config.toml
dataset = "aerial photos of the United States (SatlasPretrain)"
crop_scale_min = 1
momentum = 0.95
lr_schedule = "wsd"
Rows from block 5, named by matrix and row number. Each number is 500 + 25 x the weight over its row's rms, rounded and kept within 0 to 999. All counts start at 0. Numbers have three digits each. After the name is the row's rms in percent of the matrix's.
# short0: shortcut pointwise conv, stride 2 (model.blocks.5.short.0.weight, 384x224x1x1), inputs 150-223
short0.191 093:500480527514523510537526518469482487461479524496498502518560498491496547526508490496496494549520504462523529503517480473504477500517514536496520498483514486532491438498461491470459490518507512502514512521507513461508545522
short0.192 088:499490528535530561445547487478524515521486481478478495528485464516517501495482488525496498463511543505485497470493540518508530530497496535506488495518511492527503476493514511534486547545514489484464484483515491486491503517
short0.193 103:523494454518516431517511434468485494456490502503483552471494520491525505520530497533461478513554466517503475485473495488523534460489512457529457512464479478518467461484485468487615474502493463493463462496461494509532494488
short0.194 112:513533479504517465469490485474497457510499506528500469469494538468522482471489525492516491536517496504532477454533500545483488490491521472490511499452496494509498457517505475466484545465476522491484473486511518482527516455
short0.195 085:492473481507552562503488479540503486501493497493531533508502514509485475590540476515541561519488516499483512507534541498497491504491492506481498496525482485505473501470544496496501519517469484486491466520480511512539487483
short0.196 102:516542534528460493480561493497494495482505485506552472493542547513483496526518507544527502477508492520472502545533488519520484498483460525530519496504518505486503487501502504475526514450507527511499505472503496512545494485
short0.197 085:490507516433475518512521456562489495517468522480539511495518504513505509463484516516542466496490531505489477525482506483514506484482494466487514504504467459491462506501505503504539514522485455512482476486501522496523497486
short0.198 128:518513508554493448571544468498496490487532504505505517489520520509473502568508486503510489576494507499482494535494480483489516493492462507506489502519454512478457511502558448524491487499510452514504508483459490514466505470
short0.199 090:509514477522476478484520474483521482517481510469505508506493520528528524515518514506474482495502534467503547493475482507524511465461503494505509508533482446470463495476503497503526479520503506533484557509532485526477515539
short0.200 086:485529488475477509518507486495470499498472499449489458498535504462498497523517488504503459487502449470514493501467482524480514425516497483456510478556554496487493516496506543523478450516498499511488511507528529475504528481
short0.201 083:526522521459461511529469495532490534488478495541510488486518497570469493507476453452495496555501547510492468510503497444495469511471559484473513491470481450519478537522499497542510474516559558485541482483539502449486493493
short0.202 108:529522494470457500488485560478500545513472486496544532512513525475497481476509505518506490469459467511547480477506472496503491524530490507461493517473509508503525555519499541531482490495528475531526490531464529435494495458
short0.203 091:494514485481461529536485474489502509466490511496492467466516498423484477498512496503503542544470497529510476472435489519459483508449463449496485503486473523489544486492487505508448513509435490479473518479476524495471486518
short0.204 095:492481532479513517509546491513468496496512496475515534490547480454485530535512507522497500521496528480488522500512493508463516514523474470496485462506487524503511491481470464489504500471497482524525517495593544518495509496
short0.205 097:504492524554462529497503524474470496504478473506476495450519512512505474509512494494495512461493487480449540468494495495522488559484471555522522522512511499504490499492463520461469521506496515501505482551510497501525483511
short0.206 096:481478527503478577509483494494475490554475531516484538487476533480521551473489467441529526481517459492482496487517518476493506468495472499510486474472533501509474510493527504498487551479503449503502464503504484540511472510
short0.207 089:534539510513534578495492478490517507522473502507528448481491524555547533518507529469516510479499489512479461495474498509468512476529484488499515515503500502562507489500521461539486478520515484530486499518502495490490475555
short0.208 091:475509487493491507521523514507493533525487490478528475536515554529519499464483496482498468522521486483474508506473527495542505528547579541510517528493504473487545494518503486502513536476496486496515507513526498538443516510
short0.209 098:490498531526487497491551462501472475476466518478521494529488533540467516629511502539513492502510485473480500499489524503481506502455480523519478489544489516434469485427517524519491499498513527528461540506535502502504482482
short0.210 107:483528501462473519494504535487533496451517483498497520487499575484486478531508544464482502529523456515502487498470512547488501503471495511498489478528517510467472517505471504509534523506493500527507503447496494522464514464
short0.211 096:520511499464486514456482541499475502486489514485516480496472484516495514495526529561502533482508515472477518504489493492495508523491521527504499508482500476507521470493478500496528471466519465454492488503551484487496512540
short0.212 095:516507543505512535514504491512499492528506489471463500475565505512411541484549504490519521514501535498503504488512517496525518487501520518515504481482477501475540504504467488480488507481483507514498480483529523485504471490
short0.213 130:478524492500479498462509524488539469508498513500529571520511474487489515462485491482520500502496522466482505490462490503501494477510515542477477503507492497465521450536533483481546508501523574506494469495510520501488506515
short0.214 116:495483513485519493434490518506504548494476514466472504509494470474528515523568541504501480489536546495541499497497466499512530514492518514504488494542484510478502522477494477496472491453488484467494486524452555507477482492
short0.215 084:475522506488480482508508473479516497499490512526462487491471514463518501507512528490541523532492453520500489513541475482453469444490527476481541500437495467483483517508513472497561499519503520457455471514527493485473503537
short0.216 083:511497513531500501483490478489537514466519542505511493489479480473540516493558493494514565530496455486466471468506497532518503524520470485484549503487475490484459536496499478535500479490538506532492505499511544519484491478
short0.217 119:498515533519494462492507500501488489455518481505552502496548496491488525463450549491494518498512453483515473481511501508504496510486450530509555483478492495515455505509470508493513518504483474521511480511511470506468495491
short0.218 082:476475506539502551495496486481502568497508516513509480559477507544503489492481524501511502535530517497486518504499511462505486544516479451490528489521493458516488464527537447528497541515532496453515472539509483510506489489
short0.219 077:494524522499491513467505477461485486505491500547473456488522535477529444541527478548512461489507526483479518468521490468485499487494502508522509482534522507509525501503502500513501540499506494475509513539461515477503488512
short0.220 082:501465504542534486508544485518495501488499508503530498508504548543517482490503472498516522496536539523506492537503462497504508508492568483482493521539478508485538497544521493471512467469526466477512504521561517500496501507
short0.221 118:506515516512493525490519490498492502508481520510485546485489494521472497476530483465513519555464489481519493485511472542509517495486483527511506494509487499525530470543515517475505486481514559487500498520525518531522473487
short0.222 071:512513557500549495472505515484487498499465525507528492490497488512490525500518516514524567493515560509486492538494480461512512544483514457522510520506518478469493494504531498544506497462488471514478506551512504543513497467
short0.223 104:456494528510473469548493508475493516503501482477577474481499514513503515494480496489548513479607499475531512502463498466510471528456538464506487487479502452529474464467522515481500481493513517490491516494492518488478523502
short0.224 107:497489505502554518461448478455462504456517507496495457486509496494515491453472520514478547491513500466511505472482474491477501484572491479471495467516463521495538484448468500471521506502496511475508514511537524537483531504
short0.225 105:502546502522491507522483486497455511473478476507498483514524471470516560532473507506490486488544521489498515452501470473482496484519501492499524470455526514495479468500507484505524491487488486505503510518495492504473530494
short0.226 082:451479494522522470478482537508501463432552508462506487511477565514500556533500522503481507469531506475506510507514512484496498504537516511515549497460507518452490501512562492502530477485535528462490487523541517467554474495
short0.227 089:463489506469508545502534521522492469515486488461519539477540507496520485466506478478515502501479514487493514462552508503524488484510552465494483484482486507491505534493530505499474496502497542519523477483518534536512505499
short0.228 127:484476545542508450494546494516488495442518498457560513487565488483497495523445470483476476484520537475492481498518468510519497491506480483555568480500502517517505500524494478505498483456521507520469497491489515496487507499
short0.229 107:520528463521498492475503483498487486484492496499504432468497496468438535477493538431532514564492501529496508472501481498500495487462469503498509464489492495506503506520518492479465441487535548472486447509493540487490505507
short0.230 093:461473522518492492497483499502462472505551485517481539516511507536470534467491503508534544504520466517510470534501519472503478468508496501475475488554468514526513532513523501466485483478513447534504526496504532516525493551
short0.231 089:475497486518506503467482491495510512530518513506486502495482525481492519480512484434504484491477506471495460512506463567504497476463498510480487503521494487499450522497478480495487567505500510463497525493454500511495464424
short0.232 123:539445506516480485525538503487466486509480496501534509497501532534516495473483517483475489503507476530504507461474511500515486508480504500506489526507499480493503547493491539542532503538550550521573492471520473493524492535
short0.233 106:504507484469462511481503512485504563490506500485487414517441475505498515595495467536484525521515478517506487507450549510491540482510510481513508506470532511494519510491493473516442492540528484510467471502517533421469485447
short0.234 079:475523495508497509521488504483470509480526496476496491466524465526515466519513487511530482484516531554502589499516525499509463508467485481514487482515479511512495454514451524535500542441504487486493473531504514483486484456
short0.235 075:527510491494498487508520488498472474485529484514475550446526472486471461522458513475503500541499515527455486488528539517509519479529502483512486464529531532501446532503486507461456510486534540522501489479516504501530479519
short0.236 102:457489482509546515567499462539476528480532526464502548493529483510492468465485505483496532538494494536527494465505494519493469488509555500439504554494475445516525522454479493484515531480524529522539544494494445478461481530
short0.237 100:510560508500515489523511524546520499485531479497507510505496507459500518478470492550486545456430531479508456525499469507469500496500465474520525489503473478514471530497531502536449501468527543513462471505539524528477487473
short0.238 078:525485503490557484491524490460526536505515496547448471502502497493477503443497530488517456478512497494524505458524486522530485455500477487470508497482503474487534504452511507521482509568519419480515488513538523471472499443
short0.239 093:497478531519508481557482518515533501544509546444481505512489486503476527492471469519501515508480540496521472550488505470499494497487499483505498510480499468493517533523506548455564525485462483503516538477472472521532498512
short0.240 079:493448500489524480485512510506457483519461504467548533508509485491501487508489477525510492480491487473457606487551519516516520467487494506515511476462518462495489472462517503518494539535534499515480567492580514523480515508
short0.241 084:491500509534471471498540484500479505475499497499481445571489514485502465474482517543480529496486500545512532474533449524523499490514521505521492479517457482487478497507523513480514479441483523476474484536480497516480477498
short0.242 109:504475435492479499500562491525530533426508477458537484513516539530489488510494517544477480496536498497553504488489478479506517452517507504445492476484498472468477538542476520507541462472518510501491516489503469446476497467
short0.243 090:487479459487493563495533529504546519531507530507490511516508485491522524519501518515464474460450510513500441488494472490528509469514531524499476492525459513484480533543482503488504518495509455521525505438458493497550491485
short0.244 085:501508452459487516483510490504489488466475494449509479566506524565490537559493455475480484514502492507481477544460509492521497519513500528507532522475472476502510487525541520503459476467480459504511506487513483457519492499
short0.245 075:480543462481459517462496555478503557456512493519467517481479459505482512548471544472525481502491507503519513511514475492545478493522479467461520481489480477480529496507513521479505513496510508501497503475471492539486502481
short0.246 083:536486498516515526496551498544497519509555503505518559516495459495515508503501523515553483489489515493460516529532501511490458496500510491528489463504496491468442520499488512458489489524512484526500490479531504519519451543
short0.247 090:526503498456508563517576509507527518498516460494528509502508464467517522516489512526496490493487517471495510487531522511455477528535488482489491522427511504478532465446491506525506497490493506521512493498517501479518480493
short0.248 106:491458527511516484542516538562466518514466492490516513505527524497537501582527475479492520487490491510493509486505561553463475536474469490474518481462467483442470494536537492505508507458503555493525489512469472461505514488
short0.249 113:491504519544442519450478499506491511492483471478491477474562513510522536502588484506494492514530486491518499480489512526522515491474504450513488522546485498480480523508525491500510537463509506505485551571527495483552461462
short0.250 129:507452452516515472494486469485541492518510473473474505487500489467494521510555491463472493574500518523443513486511503464520482496523537491483499480473476499465489472462545472503499510499485491494459502502500559480566459491
short0.251 072:500458525495523500469497512524511525467527459507492525525471479499562498531509524517549548499556518509533487457480541471508472490499528453502537509467458490527481489515530555519523499513502514505471507550502502482530474501
short0.252 080:510476549492500519491512533560480494460556489483468541506506482553461455485499451506487506514519503477477488481468492485516546509511512492520484533518536485495505512502561540528491565526501520498475506497523503475501508484
short0.253 125:486482498520500502451512538485512525486460492495492507529496531506490506495448459510497575510500553508546539470510498472531493506528497496497498514498510515481546476528524461493479477482491484523529538509480497480493510497
short0.254 080:476509489513489499543502493472503481537532510469470514456480477493503460472477534484475497517492470489498506505476514473495502534518482501515504503485479530490515517559460480494481515475494524510500515483483510497524450490
short0.255 080:518519510508462512523496491503462482528495477520467484469529495499518527471541442457507603458471511473510490497490487497500551491505525488484463497493488472503545509497503451445498456488520508511498469484479475458496520525
short0.256 091:491482477479486485517493472550479550481509492496533501550512486483489516528567510489484517510516512505477523520528526546481511538464499558499470475529513513540498507515491534521459491494481505508493473505450464494491461498
short0.257 088:514489499480500508487459509493479485498499498515480498514484468516502502477488498481508489529494513502467500526465519515521480536487450484483495479465598491488482505500484490504470534470482510504510511491458507529525469546
short0.258 086:513527525519523521509532488499531512487486478512484540537515462536470496532560519494497534531509484479515507538554522533512511494493519507549516496508457474500481482487482509493492512498485444467524539463438508501532514503
short0.259 074:482526470516526473513483498470517523471494500525498511486471463556484497504466515494483525516473511501527506481527520477486486473537513481519476537477477469516514463546491490499545511528530522491526509512506472469518520487
short0.260 095:475526460505486476471418510507487517508492492474475602512519492502523525461500534574461501459512514482531494491525491496483503478498507507494511474508486518516494481548509477521502514525511454492492554526441516502499490519
short0.261 122:540508508497531547490477534446489512547474536489513483475505530549489488528479524491500516523495472515505524504492486519473503500494515464512494495460474508487491528472514494508452489539483531478547495483552518506446509538
short0.262 114:538535468550556465458504489458489558455521501500513545483516490489515482512489538466516494474534506482486517478464531494475534513469469469532522509507488496522521456525485445472476501500487502555505461486486520474496515497
short0.263 080:492494505464514487469498474501482488486483490442502502512489569489483498489471514489451530521490480456510532489526505491496498487480514487480563446477476501524558484507500524480440474460507484463487476471549531474500540509
short0.264 086:536505504424531521499487545504501508497505536456500506487478495478516499540490474521487477435468477502503539472518497498521508503508490484499517521535460505490507462456503492485481480484501476475485514540520495513501552486
short0.265 091:451506459518451475473495565504531472489542505528505495556510526495515459493480478510431515483517511498487487479483499471473531510485484501468453494466510525497528500507509478529477528501455499517483519476551467487512442519
short0.266 117:528501500485484498516604500489505493502493483534498470497502507467507521541485498511494545501511508502495532515535492505483516515459493546500490482512489491489448449514494499493513467458495547481508488484532503523499484518
short0.267 125:480488489541514553475475451517472474496520498502502502557517498494476496468487510528461508469510475503507468524526518513461523495520501460494513480505493512514500515462508508526478519498478491447519517523487495494503528489
short0.268 107:522485519573516495509487498488474495446520509475484551518452498511485522506539501421553510542518480489475524497486546522488548500500490481518495496504472482480467517520549494510498487506498511473486507497482479478506508497
short0.269 114:524508496473481480465485497558487540486554480499443509439521490498511497487548501478493497495512517538480500523495473507523446499503542511498496543505485453522516516506505493512454514462489504486520545526468491513526505476
short0.270 099:494506490483469526496503490483475476492439494504499485507479491477473480471509507488507473526484486476518544481509505536485423542497513513493528463536498508573526526483488466526463457487511557495462501514455527493519487500
short0.271 085:483523494537500507497497460472514546515487466511523576516499488499497535471485461504484420589443509506484501480511472482539529526526462495535548479491505531509525490487508465527498480518483486502490521517462527546497480499
short0.272 109:513511473470506511547538513516522468493506538512502457490491483496480488501515521468527475449518492523510508501512529525488553518459507494487507490558465511531460502475473505531513490494488490471504520470533516474508516504
short0.273 108:469525514583492477504516495518514475486542508519538520468523496496539476475466539496485481500524482471539562491517472487524486493505502499496490511546468514494516485502526522487487495545489474492504516500463500538486491477
short0.274 094:513467479511494485508527577510492448523499499493480468472505499501494496465500517478553487506508510509516527466534522521512540505476502495485480492471490499509486531534500453485523523533535470549479492496498508438442531568
short0.275 117:492483497520518471501473502511453524521500471502492494466500520487498524484497460472445524494463527467525540508490476484486483495480495504472479503575487543472503522494510523488498479521490526485478552504516501489480493518
short0.276 108:513533512503519491525505493462518462578488469508510487465522499508502502515464537458521489517468483493500473498464506545467542473525524489557536530507496501556536477499535480524467540491490503506484520498484502476473529517
short0.277 099:477481483469515503479488495476527508456496489493517548477507464479534512449505533496483518500503489507486477483445470477519471459505482505437501473495480519481513511494544560494521513551497502523440459515512533497537552471
short0.278 105:519481491512490532491486496469488503484512488528533467467466480520457497492497488483486487508483489537528519474504525494485498495471475507505494500507481460509547475477471499475471493494504510499478521507556553458438498465
short0.279 107:525478511485480534512492482551496503448497481511516505510466503504517512502483531492510456474548508533509509488544519492521469519525503553534504522492512503541485485489545516514457497486514479518535509475506490492479484519
short0.280 146:505518504464455497456427489497497456523485523504514508478494518461514491464514511502523462501507490494499475506478504546493502551484486460477468533525445484526514530512460534513479498486503540503517521494503517552499501469
short0.281 115:493497491447523456598534494517521512480455477503477459515497530498478513532480566568483499441495548495530490481561525527473486492501511479520494499514518499493514504496498505493532485480462526514477501481529512481505505521
short0.282 116:536512507507514455485493506539497472585554484503482464480478486476536530464476493484460522479500507510499444472495480514455482526496555499531525522475475496514472474493490511503490535514522531490487506508491482536505496502
short0.283 081:508479502504462509529508469527503479474485500473586514560454525516498514554510500493472525509529546521478515545478536506496524482498486504525490490578506521535514468531513498473493476503478522515479509504507461507525493485
short0.284 108:493527521494475570539575524485492479520512511526536553488507556475502468509479493464479490487488502535487494524469513494452535508530470514453541493475492480529481481530480508499498520504541469506512456520485502491523524511
short0.285 102:467519506486476517510512523524508487508529522524499497471474529484552494507471472490450525515499465479496517466497487504529491446571514489493481507484526489500520539485506492471506539497499500492529517520542480500457559461
short0.286 081:492485478486482484479490510509496490502515484491497508488500530567475460477520477481524461522497481452481513502471519498494449478462496449488480507478491510480533457478480520481500508497529522472495502464506525473498510510
short0.287 107:502492493496517512462524504516537511483475502479489512495505502525514505460509497488484585467469502516488500498505525480492478521483540504497498536508496565481502461489515465520480497497513527521514486501487486473526540514
short0.288 108:503534500488495497548513514511490538473495490515505498518472470460488533492471494473456536503524497542532459475520567519501497492453536521498497466469508503507483484470511505510534486499506489520506528515483502476526516486
short0.289 081:473498483506493523475461512523495489548484517511475524521538467520502475464513477515474539508531493467509514511527467483520509534470466465496459516506454480454556526492499501508533500514483480493503504505503486522505491511
short0.290 098:480494507441490502504489504523555520473493505500543477520466513512499513457480564551464484518498534515489530484540453533490494527474512491500513487509482532496476499523525472525504517492445527547491484565471478514497504496
short0.291 091:468463484536505465494459489485472550523501458511486518501513503502501519561525549470535496504537501509482521513514483536497518551500506533492488535454499498504520459523488486464505516441495503515501578494521489489465523484
short0.292 081:532469479485488499484494480457509545478492489490539484545511505481510496526507478496515495514523456460463470471481499457525490522478495498480486518532532516491467519477501508489477527478519509461451499442469492499462506534
short0.293 082:485514491504515507486483493502466533493527502485444504515532515471489525476477550485527527470480503507530509539494525518501498522444551491465523508460445500507510488473496525468480500481464476533456510495481474556529523519
short0.294 078:543483508475527462530507458512524516525485521507530532545503473525497491484506499487516526525510491458475493512510498498477470478504482525520497541539503447524544499525482488473459511499510512523531530506479528492489503504
short0.295 076:501504505462497483482492478502487520500512528524486449479536472465478536526505530459514488517505501499546505509538533506479454492485552486490512507480453525488511536493480505498464497474508544483511488536514544549504480532
short0.296 135:503547494470525527534488501519516508504518509505544446547483464483490479493485490502462471506512460469490512494454520488493515518518531493529469475518487512528495492488474482481532480536530488510475489507566481497485481508
short0.297 101:538505514503514470483493517501498506497468477507485519560450534485515507476517520465519499506550481517498429487559447501553493534491474495497523533495483513439471508501480475471523512517490525494511507500524486468508499473
short0.298 099:494471495543477506484489523494507503491470506503499443509504500450491508508503467512510472503512527497481463494521500522499489486467492480475531473509532487471461566492507508523471509467473496518511445470440492489508539483
short0.299 087:521483524483524464501440478530488492481571495520483543535522497480546473475472475516514493507501499484499553484486558470487500496472506532482499556497446501506524504501486508463510513510481481491471497485536467607487481517
short0.300 114:509500481480484514492505514516498512493505499480510559497495508520498523448482463547507551495520524500497507489523525512505541536485489498503510510474505497553495526496462495490552490498542502477469489527544493503502499541
short0.301 093:487497483473500512493475514517482495477502487511504490510494491490439495479513508475473485487499469511510535490499512548510508460541513516481484540533527541509482493523470480473555459504488500508513525503442461503473509501
short0.302 097:521517507493474514439524496493517445547513503489508480518536494491506500508519557506501519469511501502483563495505569460500508474492535466522519491521454492477532544501559494546479474448489478497497501519552548485473527547
short0.303 099:493525434491471518484514496511476542485507466457477473479588483466447525514493485500484519476493497494499424483532492531549516505463499451532527499469504491503482512462530445498492503492489496516500528514480501513492467550
short0.304 091:506492556499535491497474482491532535485493473522517539492473510524484471521508520468494482485473498519512475568467499542463502508498488502536506548481476453523517493467502465524505501491501502486490553499498459494523548456
short0.305 081:517516510526533483499532544500515458476468463464512490569525525499487519513519478494478519485497505471459450467541522540518522522522507506509479510536519505525481477520508494481509528500496491467498477461519524485460474455
short0.306 095:501503463448465492488484474522498444475489512475517470495536514480486510488503469442483482491494504475534474544534490480569510508456488468513535489542471503515531495505493509467501479482496470525477497497551514458461496512
short0.307 089:515483469482507503487447501494471514528505522530524478505488495490479465508522508513482493489493531493484463500493554533490487466516484535507513464493500532493480494484499487556485476491536478524496526492431500490464498495
short0.308 120:532555490499493508478493523473491485504513524509550536519515462527526528528504503497554497446491488534572504523504546494501485522519489517456504490511485530460475490530505455493476458532512511538530477501501531494582473526
short0.309 097:492486494456507499511522480498502524506507513505520409498465525511515502473519497540511537517496529550533500523507540504513538507504496479483507530549527524506519518498527509523487473539462472508489517496558507445545494462
short0.310 138:487487512512490494486478511506473485477484509533477509480515513469471496503557561499512538483487509485479469522504506462497479544471458550513502514490520515490497496497508490496512513469499525527465528505462466446532471490
short0.311 103:467476498495470495506489522485531510499537529484502469474502457479474498493494527516491471480520474466493459522440519477480486516450488479516472505499496522549467472499502557516484497481499501481529500449533482602515494492
short0.312 149:504506501505499507465495500486513493516496519488510451474491488526520500493489467504535559493479527477451507507527520481497502513494485477490498494496517496502505505502483481473545518513494528509460476488537479602477499495
short0.313 119:497476493523480438505479496547494484485492513485486550490478513504506471469566519491525499526483520512494508477483469494500503523536504518470484521521461473535503450551493492491495528466516563488467527476492490501534528512
short0.314 084:499478486472468505508476455487489502491505494488528494489468505530481480505500525433484481460502513493483501491506509498480559467469482522499518491485479499524501542505507524461493510519535464484487549495528494503485471551
short0.315 073:508490499503567505502468511492465491480501475466518522462499481467546478511496494506501478518483495514477521492491462473496511521490499498537509507496484501493485496450489494484515483509504454507508540510487456474487556453
short0.316 094:496516497489477505540496465516505498476530491494567521479481512521466491478484479494510513538555446465523509493487501499454445501488512498475463512482487504483508518521500503486502537506470465522501510512556532496530460502
short0.317 088:491518493536509483463551505472467497480527516515513507481478480461548468589495501518518498505472509486536464501536504496491488488516490499488494465500550480486485503481524497496526493540525468537506478444493460522515512497
short0.318 088:481477514484456482541485492453465478529487454501505500475559527456520493486519492512480456553489509476451495533521510482516510479510473509534502486507464542505535517481496452492505529485518512526540499477545500502474511516
short0.319 085:484458513490514495531494512501478559509496516492474531509504520592528516437483472415501514522461452485478516513475510495517534506488534530493476524484513524474489505517529544529535495509474468481497516491467485502549474527
short0.320 099:487496516485554524513478535500472515474498511498522520499499489474514499506485455488529464541493497487480450512459466465519528521493483479505492501516502494478513449498515487490517479505515475497508516494487503501519476380
short0.321 125:512478460499484457511501504495487522484507489496498479503575557531456551489519463531555523519465505473527502473540506507509482494492477472475486456493510504460491485512511543470492496523556487495529502470505469503489500497
short0.322 081:486530528503515490453563485489465537521529505499509454505518503450518513487500487489481486474503488480492491464484487523499523471523525486479476463509447494478497497500542510500492480578496486485518479497474528451482504530
short0.323 103:494512453505519495536458506481507487495471493531615484460555525488472486499425509493494481493499502491507480509485485490497512521508498490514522466494491497517531489462477495495507538510497448526503488512500490508512489502
short0.324 119:510462547443471491518503500528503519513507513518498519518530527543526552564514515520487490487531457486538495499538493448548471455473467541495547457541493518529490494492461488506510497500479556480534552497474486516489482501
short0.325 094:498509462520462480528506546522472502496516505503489503516539504550479502541468515526562497480474526525474488465516538510487513505470522464521521442494504522498515491481486505493470500528534496497509464473449498497532479458
short0.326 080:514526491503510498527431479462468499518483493497519451523518486500505471515477486467502469464505499445496511496493457445485484494477510517485513496487543472511518520493467499476469467474526510467472470484460491530483450549
short0.327 083:476471484483499517498513535510522504503462495467500487501509509500513489497480470516522436517457518478494459508507560498465522483494516499517531509516529492483515521506477486492495524456490550447505469522454492484507476402
short0.328 120:497591525480503521499491489493495531490497495520508495530475518516520521527500493484474508506518506488503497512517427533469541537512531519484502490521491500494486509475503486530460507488494528477494485479508550487499508495
short0.329 084:476484465491480500506494518535493513469540507471531464504524506464515474516506472491514468488502472517493458468486449501485529498510508497451498536505557488462462508521486502530495447535511525526506567482524467467506512480
short0.330 096:501512491502508477476494515564499470469464489481457467472502485501492475481532510483495518509500473472506512494501498499538472508496486510482516512501505511482443539464441538472519524497461504468453482478476477512507507506
short0.331 131:470500480444498500487513498512521492496504464497527484499499511522494478512488466490492460488507469519487504497521467478490527497505486502539457534506499470494459537526511559526460514603523499500523518531511463524532484507
short0.332 084:495473486471541485496467490485511524518505493505506462536491545468506529456506523488524535511566524461484485513475464475462509494515496523475512481499502506528506500528500474483447501507446546460538528466461505518462506465
short0.333 083:496489481480514513491470529470494485504496474488534427506524493531527528499514504493541524478512511515477505482513495484497507527461502474499514482502468532507478493483494538562501502476581495524452496538485525502472495477
short0.334 090:447516509493478476529469494489479549523493551479513490550528494501557493535496492503537490527480505506465514520515500519527504508504504506507508481458495499478486476505519464494483485474455467506524518499493495458483493481
short0.335 092:524491483551515476468493495509525496536484530548499532489485469529486489501528477506483482468517522500442485487500510476503489494470529490455475544511513494458509508479558486509510557485518494496548591513487473456521478495
short0.336 080:507504543522493516505498491523478503469484533519495512528498468474496478532504490487436502511501507476521514480517528529482507525511502471476504539518468505490505509544465473452469556509469479469468524533515479573514515462
short0.337 077:495468546523485528487483453447502514500522520514507514496505434503489447517489473525515501470490491453480549514484541496529512496493450517499475477466527487525465472464502557542471518501473507503463482498508504511490513484
short0.338 098:477506516474508548456541489508498515526496484498465499486462531494456491562470482503487482492495478519512449527488517503539492520542540531474486513470502514480453493512479505507541524473495465486499506504514503472501510508
short0.339 122:525508503497550486468464535555500505516522474510573461478504466537493473490469516482495483494537471473477485511503546467484513480492575540512472487510478526544498514501507495495510542554508538519477523521484481502495535534
short0.340 113:492505509500489521438498491447500509501477490516493598492503496487506493495488493566532475521481498465494484520533504509508522523509498491513491481528468526511487505492517483466508491459476507472477475524481475503530512483
short0.341 115:462516501516487496537489462506504500478499540491519518476481485498482508490456496475575496475447495481487548529474513488475442545496483504466473528506496496493499506500466493479463508486511482499529493523509535496479526507
short0.342 082:501478485501478522464498478542514505467517482467496498479464562523529471488488550504503529523493471494513506484473481460529506499461454471479523455504495530495475482491554512486498489484557487491476483454495502477543453504
short0.343 091:494499509514488535501507498515490494486460562471517524482489483501475481554509524495500544503525450505498509486475513503528513503499524535502515457512483507515538450513510490507484538516509505517537511486488526472476531511
short0.344 090:491489496532518510502494526466485518492510486502464490453492544510492590516482525486485507530507486500518502549496485484509422468503533504494521515485509473448499511505508535524477452454519457494507477507537490500474460486
short0.345 085:510526485476489503510491485490533470492498543518500465460473515520513517471530494485480509450464497500496462552480492470515511509478478473493512550491486472502468529488487521483509503516502528531490475555508499532464493474
short0.346 085:512502497534473490498512542510480488495495480529490503491514517518526499527482477520513521475502513483491470500551494505479520473462487495491489497496466456509470492457476471500501518520521472485496474517502491480521516562
short0.347 076:508519485519500532492475492509508508447526474475479504519496534494514500500462493474496500469529504480539500494487523480497565484523461475520501470525500515437503482475517541509459488502488481474467514444482467498536489481
short0.348 134:498467552573510523458449518525500515500468526506513476512496512486480479516491485473505495482517526519478493553487491486496474466526482494511486530496521472488520527504465487534458501504473484496438522515446519449549469496
short0.349 105:534483490456489491488483490480499501488517524472515508550503490486460475498504464525499528561471559491483482549478580496484492507513498523513481489461482480520522515497491500503497484530495478489523469502484507478490492464
short0.350 082:476531473533498487461493472526461507488511525483513520471536509527503496516564520515508518486470490497521478489519499512543518537529523510496529440495474454501496480515488484498499479478480543481500531492461486490542530484
short0.351 101:494495532470520483502513525491465480476536468483511478509520493529494486483534476528477545487490555502562492517521515496505464497461464513509514506509527496490495513510534480500506552490461507509504453484481482497483488532
short0.352 093:499518520520544500509471525484495511508479486499460453475492526487521502505526521461513483516522507500524510508462498475477506486525506494508489498467483515497495486493512553498526485446463507491504494443511520458492525469
short0.353 093:490517511484480475491507480511483453488495473490457487478503518481430497521468494440478492476482530525469441505503503450521564501489485492501505489511527467479452517552508513495467517510505500506486497525547516451528494507
short0.354 120:489470515493516518507472474508521480490469546503477426483469498527510497515474495490505480486510527517436500458456506510513508578522511489472495483481496526502462494446479554494522494552492490506551515505551465518490476502
short0.355 109:499519515501488493501529529502469538524476465526487517503468525512497463490473483473511478546509490513529466505476493515449499483487488491514473555488503453534465464471494506499503474561494460437479437479510533480506536522
short0.356 111:506493514498466511503533483473481539471484511481501491502500505463571471505496455484479482516472530530497490481542500494524481492506516508489539470501484562528499496490449509483478494501481456519484539529513493477508506508
short0.357 100:521540465493510496505529530526469462490466479496538533484518453494473520516479514522547477504516538512506490485509541498515512553492539477550545477492494449506480522470448496481520552503493517507483475496528503525525502515
short0.358 082:516505520534527459503489551515530471469517528525465527500473512484522497483499468507463496500582484487506483486486503486545516515481562496485513490507511510492488512553498474488481559498493560491495480501529513540476533480
short0.359 095:523506508495486449512518486539537527509530473516454570473505492455529486502506491489534503457472516506526505499532538448504525495540522510508462489509499508436520508532502559479464529450513489511463461498533517511509525511
short0.360 104:505472467550524455497517487543538503513516533528513506520498521511510513505523533485546497554513503522507471489448491535518512513524449460479475505477472511465479494546533461500503496474488472520483507506517531459495513511
short0.361 085:477497479550472507509516511478493508516487498509490426515497471483547474475506513522508420494516521480490521489507484510490515516473496518494499484505463535493525491516489497473498537511549501532514461505494484471478491504
short0.362 085:553470493501470515500481515496464496505506472513504559500476483490499495501499515441523486526517521512469504465472489502481484553478449492499503498461475467511475506495498487477475509493538498529508480514424508523495512467
short0.363 077:468482488505490508509521481498492500494454467504493478483500466488471500492531534501508479463514482502505486548461539511507514519504508455484488474515531519493497480531435528536482497547488563495509532474463460506480469451